A small class-conditioned image diffusion model, trained from scratch.
Model: 6.17M parameters, 32-pixel images, arch dit, norm layernorm, activation gelu, moe soft, num experts 8, patch size [4, 4], width 192.
Training: muon at rate 0.0026, 4600 steps, batches of 64.
Data: trained on photos of plants, animals and fungi (iNaturalist), 38949 training examples, 7.6 epochs.
Rows from block 3 of a small class-conditioned image diffusion model, named by matrix and row number. Rows with one number within an expert belong to one neuron, the router's apart. Each number is 128 + 32 x the weight over its row's rms, rounded and kept within 0 to 255. All counts start at 0.
After each expert's rows are labels from the 100 images, of 14976 (inputs lightly noised), where the router gives the expert most weight on average: "patch colour" is the nearest of a few named colours to the mean colour under the peak. Only what is clearly more common there than usual is listed. The data: photos of plants, animals and fungi (iNaturalist).
# router: slot weights (model.blocks.3.mlp.router.weight, 16x192, trained with AdamW), inputs 96-191
# up: expert up (model.blocks.3.mlp.up, 8x48x192), inputs 96-191
# down: expert down (model.blocks.3.mlp.down, 8x192x48, transposed), outputs 96-191

# expert 3
router.6 [146 127 209 187 131 135  81 141 133  97 102 151 120 110 124 138 152 168 106  68 134 114  74 123  64  79 183 201 125 147 130 119 118  71 138 153  96 107 140 137 153 154 136  68  69 160 155 116 163 156 150  80 138 105 106 147 146 120 112 106  94 114 122 117 130 117 131 134 119  79 103  58 123 112 103 143  96 165 177  90 163  70 132 119  98 110 126 106 140 134  86 166 176  48 100 182]
router.7 [175 164 113 172 132 141 124 230 116  73  77 131 170 118 134 178 146 115 129 110 112 130 106 108 137 121 163 162 119 169 131 176 144 122 116 119 115 146 106 177 119 141 141  63 162 159 138 127 146 180 132 138 113  74  96 192  14 152 115 108  70 122  94 116  96  96 176  90  99  84 159 116  99 169 124 183 125 144 172 139 136 118 105 122 108 104  93 130  97 120  93 159 156  77 127 103]
up.8 [140 132 119 129 150 121 125 129 126 132 138 130 126 129  90 128 150 129 134 140 128 122 134 127 187 129 146 128 133 124 221 255 129 121 123 126 134 117 127  64 130  80 105 128 127 124 121 128 133 158 131 173 109 121  12 168 226 139 134 126 115 137  76 157 102 126 129 112  76 145 120  73 128 129  99 150 143 118 101 100  74 173 128 174 113 138 239 113  69 128 112 134  93 132 162 128]
down.8 [128 128 127 128 128 129 128 128  74 136 128 128 128 130 169 109 128 128 127 128 128 136 121 128 128 129 128 139 128 128 117  51 128 128 219 128 128  59 155 154 128 128  96 128 128 131 129 128 125 128 128 128 119 126 126 128 101 128 128 128 121 135  92 107 199 234 128 128 128 138 128 128 105 128 128 141 179 125 128  97 128 128 128 128 128 128 128 128 128 128 128 128 135  90 128 128]
up.9 [120 129 117 126 120 128 118 128 135 131 135 130 128 128 109 118 122 121 128 128 126  96 128 147 125 129 120 122 131 128 127   0 125 127 128 126 132 145 127  80 128 125 113 158 161 136 127 124 126 126 127 116 238 128 131 125 188 110 124 124 171 125  78 125 147 142 129 127 119 114 113 140 147 128 151 179 128 121 132 128 128 120 129 111 113 144 130 128 195 121 142 127 123 117 126 135]
down.9 [128 128 128 128 128 127 128 128 153  94 128 128 128 128 189 111 128 128 184 128 128  72 124 128 130 125 128 113 128 128 143 112 128 128  39 128 128 141 104 191 128 128 130 128 128 208 128 128 134 128 128 128 125  92 153 128 111 128 128 128 145 135 129 109  18  95 128 128 128 141 128 128 139 128 128  94 150 112 128 183 128 128 128 128 128 128 128 128 128 128 128 128 236 131 128 128]
up.10 [132 136 133 134 128 210 140 127 134 109 123 133 127 119 136 128 118 126 128 128 128 149 116 126 129 159 127  82 129 128 131 128 125 133 127 128 117 143 131 111 127 130 184 128 127  80 128 121 128 116 115 129 143 128 113 129 126 130 128 126 141 157 255 128 128 170 137 129 129  75 125 130 123 139 131 159 126 127 127 131 159 112 106 127 132 126 139 128 139 100 124 132 137 157 132 136]
down.10 [128 128 122 128 134 114 128 128 106 123 128 128 128 121 127  88 128 128 130 128 128 128 118 128 132 128 128 106 128 128 127 109 128 128 123 128 128 100 126  17 128 128 150 128 128 211 135 128 128 128 128 128 175 144 133 128 146 128 128 128 115 129 244 128  75 128 128 128 128 127 128 128 140 128 128 146 130 119 128 161 128 128 128 128 128 128 128 128 128 128 128 128 146 120 128 128]
patch colour: pink

# expert 5
router.10 [153 125 129  94 112 139 149 156  58 133 163 132 135 130 117 145 134 133 149 200 132  91 176 102 127  95 159 135 130 153 140  11 100  88 111 119  72 139  75 147 120 124 140 157 125 170 113  72 147 126 144 125 152 149 158 102 114 122  90  90 130 108 126  64  86  96  79 154 101 129  88  64 100 129 236 140 123 132 123 115  84 137 156 114 118 138 133  81 148 125 148 160 120 110 168 176]
router.11 [115 151  74 142 149 101  80 140 140 170 164 105 158 110 115 119 173  92 169 117 145 100 115 135 162 136  78 140  96 171 143  80 125 138 100 111 168 133 117 120 114  88 134 127 118 149 133  93 120 144 112  71 141 133 188  86  88 127 160 131 143  91  76 104  66 162 103 164  93 144 134 108 180 130 237 163 126 129 169 125 108 161  91 150 118 163 129 158 179 175  70 156  84 163 155 133]
up.8 [144 160 121 122 112 133 138 121 127 138 158 123 144 129 155 104 127 126 180 148 130 143 120 126 125  93 127 128 132 105 126  85 128 128 132 123 137 120 128 118 125 152 113 136 142  15 105 135 128 154 128 129 141 137   0 102 118 142 131 130 129 127   0 126 113 142 116 128 127 107 132 142 128 152 125 128 147 131 135 128 125 130  98 133 129 140 122 127 106 130 113 125 127   0 127 129]
down.8 [128 128  88 128 157 128 128 128 169 167 128 128 128 128 131 143 128 128 106 128 128 140 198 128 140 142 128  53 128 128 129 163 128 128 123 128 128 205  93 150 128 128 118 128 128 169 142 128 125 128 128 128 120 137 101 128 176 128 128 128 102 160  14 130 162 131 128 133 128 109 128 128 141 128 128 179 170 127 128  34 128 128 128 128 128 128 128 128 128 128 128 128 100  36 128 128]
up.9 [128 125  85 109 148 102 127 133  93 128 124 128 121 140 142 121 139 125 118 121 134 127 133 140 125 129 119 121 136 125 127 138 127 131 127 129 134 182 128 137 141 157 131 140 111 255 130 123 128 129 129 129  70 144  23 139 127 127 127 123 128 133 149 142 122 130 126 128 117 140 141 132 102 125 143   0 128 122 114 130 106 130 127 128 161 115 131 132 125 127 147 126 104 182 128 121]
down.9 [128 128 157 128 130 128 128 128 136 177 128 128 128 156 162 206 128 128 128 128 128 120  81 128 126 136 128  81 128 128 127 128 128 128 127 128 128  89 136 135 128 128 124 128 128   0 130 128 127 128 128 128 168 143  70 128 165 128 128 128 134 132  85 126 232 118 128 128 128 177 128 128 112 128 128 156 114 141 128 117 128 128 128 128 128 128 128 128 128 128 128 128 163 127 128 128]
up.10 [130 130  93 127 155 123 122 123  89 130 130 134 126 129 128 124 120 125 127 131 128  92 128 118 122 128 128 124 137  96 139 159 128 134 128 129 130 127 121 133 113 122 104 128 129 140 127 127 141 129 130 127 121 135 119 131 188 129 128 128 131 129 125 128 142 130 127 125 129 255 128 135  98 145 147  87 130 128 120 171  69 128 134 124 119 129 129 128 128 130 128 141  97 203 127 128]
down.10 [128 128 128 128 128 128 128 128 175 161 128 128 128 123 139 137 128 128 131 128 128 115 116 128 126 131 128 142 128 128 135 115 128 128 151 128 128 128  93 101 128 128 110 128 128   0 134 128 128 128 128 128 146 129 130 128 106 128 128 128  86 130 128 128 132  98 128 128 128 193 128 128 120 128 128  65 138 128 128 225 128 128 128 128 128 134 128 128 128 128 128 128  19 125 128 128]
patch colour: cyan; blue

# expert 0
router.0 [ 93 178  74 153 154 161 143 175 130 121 130 143 154 168 157  99  92 113 149 124 171 126  90 160 149 108 122 108 139 133 141  95 164 126  81 192  63 142  91 126  96  78 102  71 104 127  74 138 123 148 178 144 160  78 187 172 123 151 120  93 132 104  83 104 117  76 148  64 121 106  80 114 134 113 158 147 112  49  97 150  65 124 166 128  89 122 135  96 157 161 141  90 107 131 137 111]
router.1 [185 150 139 109  96 111 102 142 143 196 175  97 150 129 117 164 160 102 137 141 138  87 178 144 129 109 150 126 108 134 113 114 116 145 111 107 161 152 103 101 149 131  92 125  97 178 159 134 165 126  42  99 104 143 146  82  47  93  81  93 145 132 104 120  89 126  90 147 130 153 162 103  72 124 141 166 135 117  45 164 146 133 131 152 108  98  57 144 120 115 133 160 187 172 208 147]
up.0 [128 128 121 130 129 137 130 138 125 131 129 128 126 110  48 128 120 128 127 130 126 123 128 128 127 128 126 107 129 128 128  42 128 128 128 129 127 124 135  31 131 124 136 128 131  93 127 150 146 128 128 115 123 140 144 131 255 130 127 125 148 103 129 115 127 121 128 127 129  73 127 138 121 128 136 214 129 118 141 110 134 128 131 126 128 128 130 135 128 128 139 131 128  71 128 156]
down.0 [128 128 125 128 127 127 128 128 167 139 128 128 128 127 162 129 128 128 133 128 128 128 130 128 127 128 128 224 128 128 124   8 128 128 127 128 128 111 148 158 128 128 129 128 128 129 128 128 119 128 128 128 118 130  71 128 108 128 128 128 128 139 148 128 105 133 128 128 128 119 128 128 145 128 128  72 121 128 128  47 128 128 128 128 128 128 128 128 128 128 128 128 189 123 128 128]
up.1 [138 130 119 127 126 198 206 141 128  83 123 122 117 107  93  87 129 131  69 125 138 129 126 129 130 132 128 187 152 125 128 123 129 141 131 128 128  93 191 118 136 128 129  81 141  95  74 128 127 129 139  88 126 148 129 155 122 125 125 121 137  34 107 128 105 121 128 125 111 140 154 132 127 142 149 233 125 127 137 129 114 117 130 100 100 128 156 130 124 136 128 129 135 143 124 127]
down.1 [128 128 108 128 134 160 128 128 133  48 128 128 129 118 159  72 128 128 129 128 128 150 129 128 128 128 128 132 128 128 155 125 128 128  50 128 128 140 167 113 128 128 209 128 128 117 128 128 135 128 128 128 124 116  71 128  33 128 128 128 101 184 101 131 213 179 128 128 128 119 128 128 187 128 128 199 113 126 128 222 128 128 128 128 128  95 128 128 128 128 128 128  37 206 128 128]
up.2 [109 124 121 129 126 129 107 123 104 133 131 129 128 132 109 139 128 123  74 141 127 174 126 125 128 132 122 131 130 139 125 160 128 152 155 126 130 127 107 173 124 129  23 125 115 127 129 130 170 128 125 124 126 124 137 145 119 128 129  84  69 133 110 123 218 121 129  96 135 132 127 130 176 119 128 126 120 143 101 126 128 130 134 120 122 130 131 126 125 127 128 128 134 151 126 163]
down.2 [128 128 124 128 134 128 128 128 139 143 128 128 129 128 136 145 128 128 148 128 128 147 108 128 127 130 128  76 128 128 164 150 128 128 116 128 128 126 109  83 128 128 135 128 128 125 131 128 155 128 128 128 149 125  46 128  67 128 128 128 142 135 110 118 165 123 128 128 128 164 128 128 132 128 128  62 107 122 128 132 128 128 128 128 128 128 128 128 128 128 128 128 134 153 128 128]
patch colour: brown; black

# expert 1
router.2 [152 159 116 114 104  88 107 113 135 214 183  91 159 206  53 174 185 168 151 126 152 154 175 130 157 112 125 110 102  69 170 124 187 152  64  98 114  79 125  70 135 187 207 107  64 111 159 104 116 136 102 100 127 102 141 114 180  90  99 119 108 115 145 144  75 125 135 130 146 126 153 134 132 100 135 157 143 138 124 199 138 151 134 104 140 160  93 116  72 153 105 136 103 136 101 153]
router.3 [125 113  88 120 168 122 150 141  73 107 144 162 130 127  87 130  90 135 163 139 132 119  76  87 137 152 138  84 135 102 129  94 144  89  85 176 141 108 176 187  92 136 118 128  92  87  95 143 129 173 103  85 198 155 102 163  85 111 124 101 119 145 141 151 141 117 130 166 124 129 102 115 118 133  97 172 166 112 113 150 163 171 115 139 137  88 176 148  86 138 107  96  72 207 146 145]
up.8 [128 123 143 122 130 125 157 133 105 120 125 122 122 132 135 141 118 126 144 128 122 130 143 132 145 148  58 117 126 113 125 128 135 128 106 129 149 142 139 167 128 128 195 156 121 220 113 124 111 127 129  91 116 121 148 139  68 130 128 127  48 124 146 132 129  83 141 104 118 169 136 128 147  85 132 133 137 129 122 131 129 127 151 124 126  93 118 114 128 135 130 129 133 122 141 137]
down.8 [128 128 136 128 130 130 128 128 170 139 128 128 128 125 133  93 128 128 126 128 128 160 134 128 128 128 128  59 128 128 127 187 128 128 158 128 128  83  79 112 128 128 186 128 128 163 127 128 127 128 128 128 101 128 126 128  99 128 128 128 126 111 148 147 159 201 128 128 128 105 128 128  28 128 128 134  85 128 128 132 128 128 128 128 128 128 128 128 128 128 128 128 172 234 128 128]
up.9 [128 136 127 128 126 126 162 126 139 134 126 128 129 131 125 128 130 136 126 125 131 128 127 124 128 145  66  97 136 107 129 125 120 151 145 135 127 129 120 108 126 131  74 143 124  77 130 128 139 132 124 156  96 141  79 135 142 113 128 136 144 154 118 102 123 130 125 140 128 105 128 154 129 133  97 125 130 128 130 148 128 128 129 146 128 137 134 128 131 131 140 131 134 133 126 127]
down.9 [128 128 127 128 125 128 128 128 132 125 128 128 128 111 196  97 128 128 127 128 128  73  31 128 179 128 128 117 128 128 145 189 128 128 129 128 128 144 161 152 128 128 150 128 128 150 128 128 128 128 128 128 147 124  45 128 124 128 128 128 120 137 119 127 133  84 128 128 128  90 128 128  51 128 128 126 161 128 128 127 128 128 128 128 128 128 128 128 128 128 128 128 109 199 128 128]
up.10 [121  99 131 143 132 116 178 119 113 126 129  84 125 153 113 113 132 130  73 128 121 128 126 128 126 111 115 173 136 115  81  51 118 129 128 106 128 119 132 156 128 132   0 119 132 146 135 128 124 141 127 101 114 139 141 131 186 145 133 131 143 255 122 127 127  97 131 127 114 234 184 128 133 132 128 135 106 168 122 135 116 130 128 128 115 133 133 125  94 127 133 122 151 140  93 102]
down.10 [128 128 113 128 127 128 128 128 158 102 128 128 128 128 255 130 128 128   7 128 128 157 127 128 173  92 128  79 128 128 129 121 128 128 130 128 128 179  86 125 128 128 136 128 128 157 127 128 127 128 128 128 134 128 119 128 103 128 128 128  93 118 127 127 122 155 128 128 128 121 128 128 108 128 128 160 104 127 128 134 128 128 128 128 128 128 128 128 128 128 128 128 113 131 128 128]
patch colour: grey

# expert 6
router.12 [105 142 106 122 145  79  85 154 121 150 114  75 156 127 144 109 118 139 173 165 151  69 137  94 112  49 139 139 103 121 167 219 114 155  73 149 109 108 131 114 108 155 121 159  97 119 143 143 140 152  84 123 139 148 113  83 172 127 124 140 121 143 120 159  78 128 149 147 117 128 179 148 122 125 160 140  98 123 125  80 134 126 142  86 125  99 132  24 118  83 135 142 184 186 146 175]
router.13 [165 174  81 124 128  82 120 157 116 153 106 142 120 152 142 126 121 170 125 123 164 122 139 160 104 126 141 120 132 150 132 101 166 140  61 163  71 117 105 220 102 116 131 108 105 138  74 146 182 121 175 118 112 136 112 163 217 102 141 130  53  97 168 102 103  91 142 178 149 123 102 145 145 114 146  62 125 136 174  90 147 116 125 184 119  55 161 135 126 124 108  94  78 146  96 120]
up.8 [128 129 128 132 130 131 107 120  92 130 127 129 119 108 121 158 131 125 133 119 116 207 129 128 137 128 125 128 160 141 129 100 128 137 138 129 123 129 128 136 127 130 146 128 122 120 123 126 112 126 128 128   0 128 128 127  96 131 124 130 122  99 171 136  33 128 132 118 129 108 135 106  76 130 148 106 127 126 171 126 118 111 130 130 127 121 144 120 129 136 131 117 121 102 129 127]
down.8 [128 128 134 128 128 128 128 128 134 122 128 128 128  68 130 138 128 128 117 128 128 127 125 128 126 132 128  55 128 128 131 110 128 128 129 128 128 132 136 126 128 128 144 128 128 222 128 128 131 128 128 128 126 126 131 128   0 128 128 128 163 133 145 128 136 144 128 128 128 150 128 128 127 128 128 105 181 128 128 128 128 128 128 128 128 128 128 128 128 128 128 128 143 130 128 128]
up.9 [128 127 138 125 132 128  94 141  89 142 122 130 139 126 123 145 129 123 184 128 131 133 114 108 118 143 129 114 128 127 130  95 135  66 132 133 126 126 112 142 124 134 122 128 158 255 139 138 125 129 121 115 131 128  54 118 123 104 125 138 133 145  76 137 153 141 131 126 139 121 107 125 107 127 101 125 131  98 129 127 115 102 147 127 141 129 119 127 193 140 128 124 152   0 128 105]
down.9 [128 128 122 128 129 128 128 128 118 197 128 128 128 128 186 128 128 128 141 128 128 129 128 128 136 130 128 124 128 128 162  80 128 128 251 128 128 119  37  76 128 128 112 128 128  84 128 128 110 128 128 128 129 130 153 128 100 128 128 128 103 124  59 130 185 125 128 128 128 132 128 128  74 128 128 101 154 126 128 174 128 128 128 128 128 128 128 128 128 128 128 128 213   0 128 128]
up.10 [120 125  92 113 125  10 114 111 126 128 121 124 129 128 142 123 126 135  99 129 124 152 137 128 123 127 125 129 126 138 128 130 132 143 116 129 127 122 126 128 119 128  62 128 127 148 128 121 136 128 127 131   0 128  82 127   0 126 126 128 129 119 133 133 127 126 130 128 127 114 128 128 124 134 147 184 127 136 126 117 136 128 128 129 144 128 127 128 116 136 118 135 122 118 128 131]
down.10 [128 128 125 128 128 125 128 128 123 120 128 128 128 131 123 106 128 128 116 128 128 119 133 128 135 128 128 130 128 128 160 115 128 128 137 128 128 112 185 115 128 128 137 128 128 102 145 128 120 128 128 128 103 142  47 128  46 128 128 128 145 117 127 121 135  18 128 128 128 121 128 128  41 128 128   4 136 127 128 132 128 128 128 128 128 128 128 128 128 128 128 128 132 130 128 128]
patch colour: brown

# expert 7
router.14 [147  98 153 135 107 159 152 118 189 127 114 147 154 143  99 128 114 101  95  78 195  59 110 101 113 133 165 188  81  99  71 150  69 146 144 150 140 154 123 139  79 112 122 158  85 180  84 181 116 131  93 161 143 101  92 126 161 117 103 116 197 134 118 111 131 104 127 139 118 117 146 120 169 128 163  68 136 176  99 162 156 131 108 144 195 152 161 135 110 101 165 131 156 143 157 134]
router.15 [ 85 123 105 155 161 132 177 124  94 131 118 123 150 201 154 127 100 108 118 184 155 155 170 140 135 157 137  80 132 103 148 192 130  89  97 184  97  91 129 166 135 116 145 123  80 124 143 131 126 121 190 157 123 123 146 165  77 121 116 121 107 135 163 136 201 126 180 124  91 109  94 191 104 132  98 144  81 152 137 143 144 128  71 103 121  91 136  99 108 106 121 101 114 179 183 121]
up.8 [181 131 106 127 116 116 125 110 139 112 123 128 127 156 106 181 145 131 128 155 125 104 129 117 119 132  58 114 131 114 130   0 135 146 103 154 129 118 132  96 128 128 176 151 131  89 120 129 128 128 124 127 160 121 106 126 143  95 131 128 130 118 136 132 191 128 104 124 144 235 115 135 103 128 126 132 132 125 114 233 121 193 158 125 159 130 124 129 106 114 128 108 136 191 105 143]
down.8 [128 128 130 128 128 127 128 128 111 125 128 128 128 109  95 115 128 128 133 128 128 105 127 128 131 132 128 102 128 128 136 233 128 128 128 128 128 129 136 124 128 128 130 128 128 255 121 128 129 128 128 128 127 133 121 128 151 128 128 128 128 127  97 128  11 164 128 128 128 119 128 128   0 128 128 249 133 128 128 127 128 128 128 128 128 128 128 128 128 128 128 128 149 143 128 128]
up.9 [138 122 138 129 114  77 116 131 114 150 128 112 140  75 122 143 184 128 153 133 127 129 120 131 116  95 127 137 129 154 122 132 128 131 128 129 130 117 114 137 131 154 134 136 127 135 119 121 122 139 125 134   1 141  47 137  90 129 130 130 127  46 255 113 106 130 101 144 140 111 104 128  97 101 140 150 144 153 136  94 111 131  96 144 132 138 126 127 129 140 140 135 159 124 125 132]
down.9 [128 128 128 128 128 124 128 128 127 129 128 128 128 128  74 149 128 128 120 128 128 125 126 128 129 128 128 134 128 128 111 207 128 128 117 128 128 126 128 124 128 128 105 128 128 103 125 128 134 128 128 128 135 128 128 128 171 128 128 128 186 126 255 124 147 119 128 128 128  80 128 128 136 128 128   0 174 129 128 118 128 128 128 128 128 128 128 128 128 128 128 128 117  67 128 128]
up.10 [128 128 121 126 127 129 137 131 146 125 129 128 137 181  35 129 129 127 115 130 120 127 146 128 128 126  90 121 140 128 127  60 129 134 140 125 130 104 160 132 126 134 127 128 122 135 164 134 140 128 126 125 194 126 195 129 157 123 138 129  97 113 134 123 130 105 128 128 103 177 132 129 130 128  88 127 128 128  80 125 115 137 120 128 127 125 126 130 121 111 129 128 123  26 126 126]
down.10 [128 128 129 128 128 129 128 128 124 113 128 128 128 130  87 144 128 128 121 128 128 135 128 128 118 129 128   0 128 128 150  18 128 128 165 128 128 178 103 115 128 128 122 128 128 143 128 128 130 128 128 128  91 128 134 128  63 128 128 128  84 164 139 128 105 140 128 128 128 145 128 128 124 128 128 175 113 128 128 123 128 128 128 128 128 128 128 128 128 128 128 128 134 150 128 128]
patch colour: yellow

# expert 2
router.4 [ 71 107 154  88 160  54  72  88  73 121 104  83 162 110 121 143 124 104 119  86 115 145 179 124 156 124 154 125 128 125 137 131 100 141 111  92 121 104 103 125 191 117 118 127  99  76 140 160 177  89 150 137  85 134 164 157  79 126  77 147 101 104 134  91  76 164 114 134 112 135  90  92  92  96 137 150 134  81 101 100 119 166 106  74 122 163  89 134 113 137  90 136  95 125 163 176]
router.5 [126 134 119 129 179  68  90 123 123 125 165 120 145 140  91 109 135 137  91 130 103 153 141 126 196 129 137 121 170 177 106  83 107  93  63 109 114 108 189 117  81 113 160 116 112  95 174 110 151 143 146 135  91 119 151 143  89 188  95 136 128 109 146  95  97 159 196 216 145 109 135  63  81 137 159 131 124 185 128 145 109 144 119 158 121  73  92 104 149 106  75 143  63  92 112 186]
up.8 [127 111 150 128 125 168 207 130 118 128 142 124 128 142 135 120 128 130 129 128 138 155 129 133 147 126 126 191 120 128 127 200 118 129 143 130 129 123 121 129 128 122 104 132 129  31 129 118 120 130 132 134 116 128 168 129  86 143 130 132  92 147  79 129 129 126 127 129 104 136 136 115 128 127 139 141 131 108 131 128 127 126 113 126 109 120 130 128 125 127 124 130 105   0 134 113]
down.8 [128 128 128 128 113 121 128 128 127 147 128 128 128 137 159 122 128 128 146 128 128 124 106 128  91 131 128  97 128 128 130 137 128 128 164 128 128 163  54 189 128 128 144 128 128 116 131 128 126 128 128 128 113 128 128 128  76 128 128 128  59 128  70 134   7  86 128 128 128  67 128 128 121 128 128 127  17 128 128 125 128 128 128 128 128 128 128 128 128 128 128 128 196  52 128 128]
up.9 [124 128 120 122 130 129 112 105 127 126 127 133 129 132 126 161 123 134 126 129 120 127 137 128 128 126 129 128 129 115 128 147 128 128 131 135 144 103 127 116 125 102  64 128 133 118 127 126 125 127 128 136 255 109 150 126  78 123 128 116 131 126 120 128 125 127 128 128 109 255 135 128 123 130 124 154 128 126 119 243  69 130 128 127 126 114 128 125 131 134 126 112 109 255 129 127]
down.9 [128 128 130 128 129 128 128 128 162 124 128 128 128 128 201 126 128 128 131 128 128 128 128 128 127 128 128 153 128 128 161   8 128 128 157 128 128 139 114  71 128 128  89 128 128  92 128 128 134 128 128 128 155 128 130 128 108 128 128 128  45 115 135 156 103 111 128 128 128 222 128 128 129 128 128 162 128 128 128 229 128 128 128 128 128 128 128 128 128 128 128 128 119 255 128 128]
up.10 [128 117 130 122 129 114 128 129 172 125 116 130 129 127 101  78  94 125 138 122 130 157 125 129 131 126 120 139 134 127 132 162 127 124 135 125 133 125 130 141 118 122 138 150 126  76 138 112 117 121 127 143   0 130   0 140  77 134 129 128 111 134 122 128 126 139 169 151 128 157 127 150 123 122 129  63 127 128 139 131 203 130 125 126 168 128 109 141 136 129 135 124 150 169 129 138]
down.10 [128 128 127 128 131 133 128 128 121 137 128 128 128 126 151 234 128 128 123 128 128 120 126 128 118 122 128  92 128 128 145 255 128 128 130 128 128 164 120  36 128 128 133 128 128 132 127 128  97 128 128 128  84 142 102 128 197 128 128 128 157 128 100 127  96  67 128 128 128 148 128 128 139 128 128 255  71 129 128 128 128 128 128 128 128 128 128 128 128 128 122 128 130 154 128 128]
patch colour: white

# expert 4
router.8 [ 85 154  94  96 181 167  90 133 129 178 113  97 135 128 139 144 126 132  63 176 138 155 118  89 128 108 157 123 165 171 131 144 124 117 101 162 106 109 185 130 143 153 119  86 106 115 183 131 139  96 130 117  58 127 138 139 167  84 132  57 121 138 183 142 113 150 135 149 126 143 103 133  95 114  83 181 117 120 100  45 117 128  99 149  47 107 110 156  87  81 101 118 101  95 197 133]
router.9 [128  93 135  88 129 183 110 137 176 152 144 156 112  91 164 121 132 163 154 190 134 181 117 113 170 124  97 126 181 116 115 148 168 117 103 117  92 147 103 119 137 158 118  99  81 154 180 110 148 131 112 130 104 174 150 157 152 115 113 135 115 121 148 124 108 124 196 199  83 148 169 168 151 185 190 184  48  60 132  97 127  96 140 159 134 125  72 167  83 102  99 153 108  90 127  98]
up.8 [127 130 128 117 128 120 125 129 157 126 132 128 130 127 106 121 129 128 123 140 114 103 120 148 133 140 131 122 128 127 127 122 116 127 106 144 128 139 160 127 128 243 132 113 129 125 128 128 133 130 124 142  97 125 189 130  24 127 126 120 127  88 100 127 164 127 127 126 128  94 126 128 102 142 123 128 132 136 124 111 150 127 118 146 128 140 144 127 125 119 126 127  71 125 128 129]
down.8 [128 128 116 128 128 129 128 128 142 132 128 128 128 117 104 179 128 128 125 128 128 128 126 128 131 128 128 133 128 128 135 135 128 128  22 128 128 135 146  73 128 128 143 128 128 118 130 128 128 128 128 128 116 116 103 128 164 128 128 128 134 129 118 128 189 139 128 128 128  90 128 128 202 128 128 203 126 128 128 115 128 128 128 128 128 128 128 128 128 128 128 128  67 170 128 128]
up.9 [128 128 136 151 120 109 213 143 146 106  95 129 148 130 129 128 155 128 127 129 132  92 128 128  95 126 126 133 139  62 126  90 112 129 130 113 128 127 133  43 151 108 113 122 131   0 126 135 127 130 127 139 179 127  12 123 118 119 142 148 118 104 111 137 129 157 128 132 130 142 122 127  34 123 128 114 127 128 129 128  71 145 127 160 128 151 128 128  91 137 161 145 142 125 127  88]
down.9 [128 128 132 128 118 128 128 128 148 123 128 128 128 143 117 142 128 128 126 128 128 133 147 128 127 128 128 166 128 128  96 121 128 128  91 128 128 141  62 142 128 128 145 128 128 255 127 128 125 128 128 128 127 133 137 128 199 128 128 128 128 134 106 129 204  83 128 128 128  99 128 128  95 128 128 134  92 129 128 122 128 128 128 128 128 128 128 128 128 128 128 128  50 136 128 128]
up.10 [127 128 125 128 126  73 113 128 108 133 128 114 130 127   7 150 136 131 129 132 129 137 129 131 146 111 129 133 127 170 127 100 128 125 127 134 126 111 129 126 124 117  85 125 128 140 120 129 123 129 128 127  94 122 170 132  21 129 128 133 127 131 114 130 104 139 127 131 134 127 116 127 130 129 130   0 138 128 148 128 128 134 128 140 129 128 126 128 128 129 119 122 103 129 135 131]
down.10 [128 128 147 128 128 128 128 128 153 122 128 128 128 139   0  69 128 128  98 128 128 128 128 128 125 128 128 111 128 128 180  33 128 128 122 128 128 139 114 143 128 128  57 128 128 153 134 128 128 128 128 128 126 127 126 128 240 128 128 128 183 209 189 128 121  31 128 128 128 125 128 128 202 128 128 107  99 128 128 125 128 128 128 128 128 128 128 128 128 128 133 128 128 129 128 128]
patch colour: pink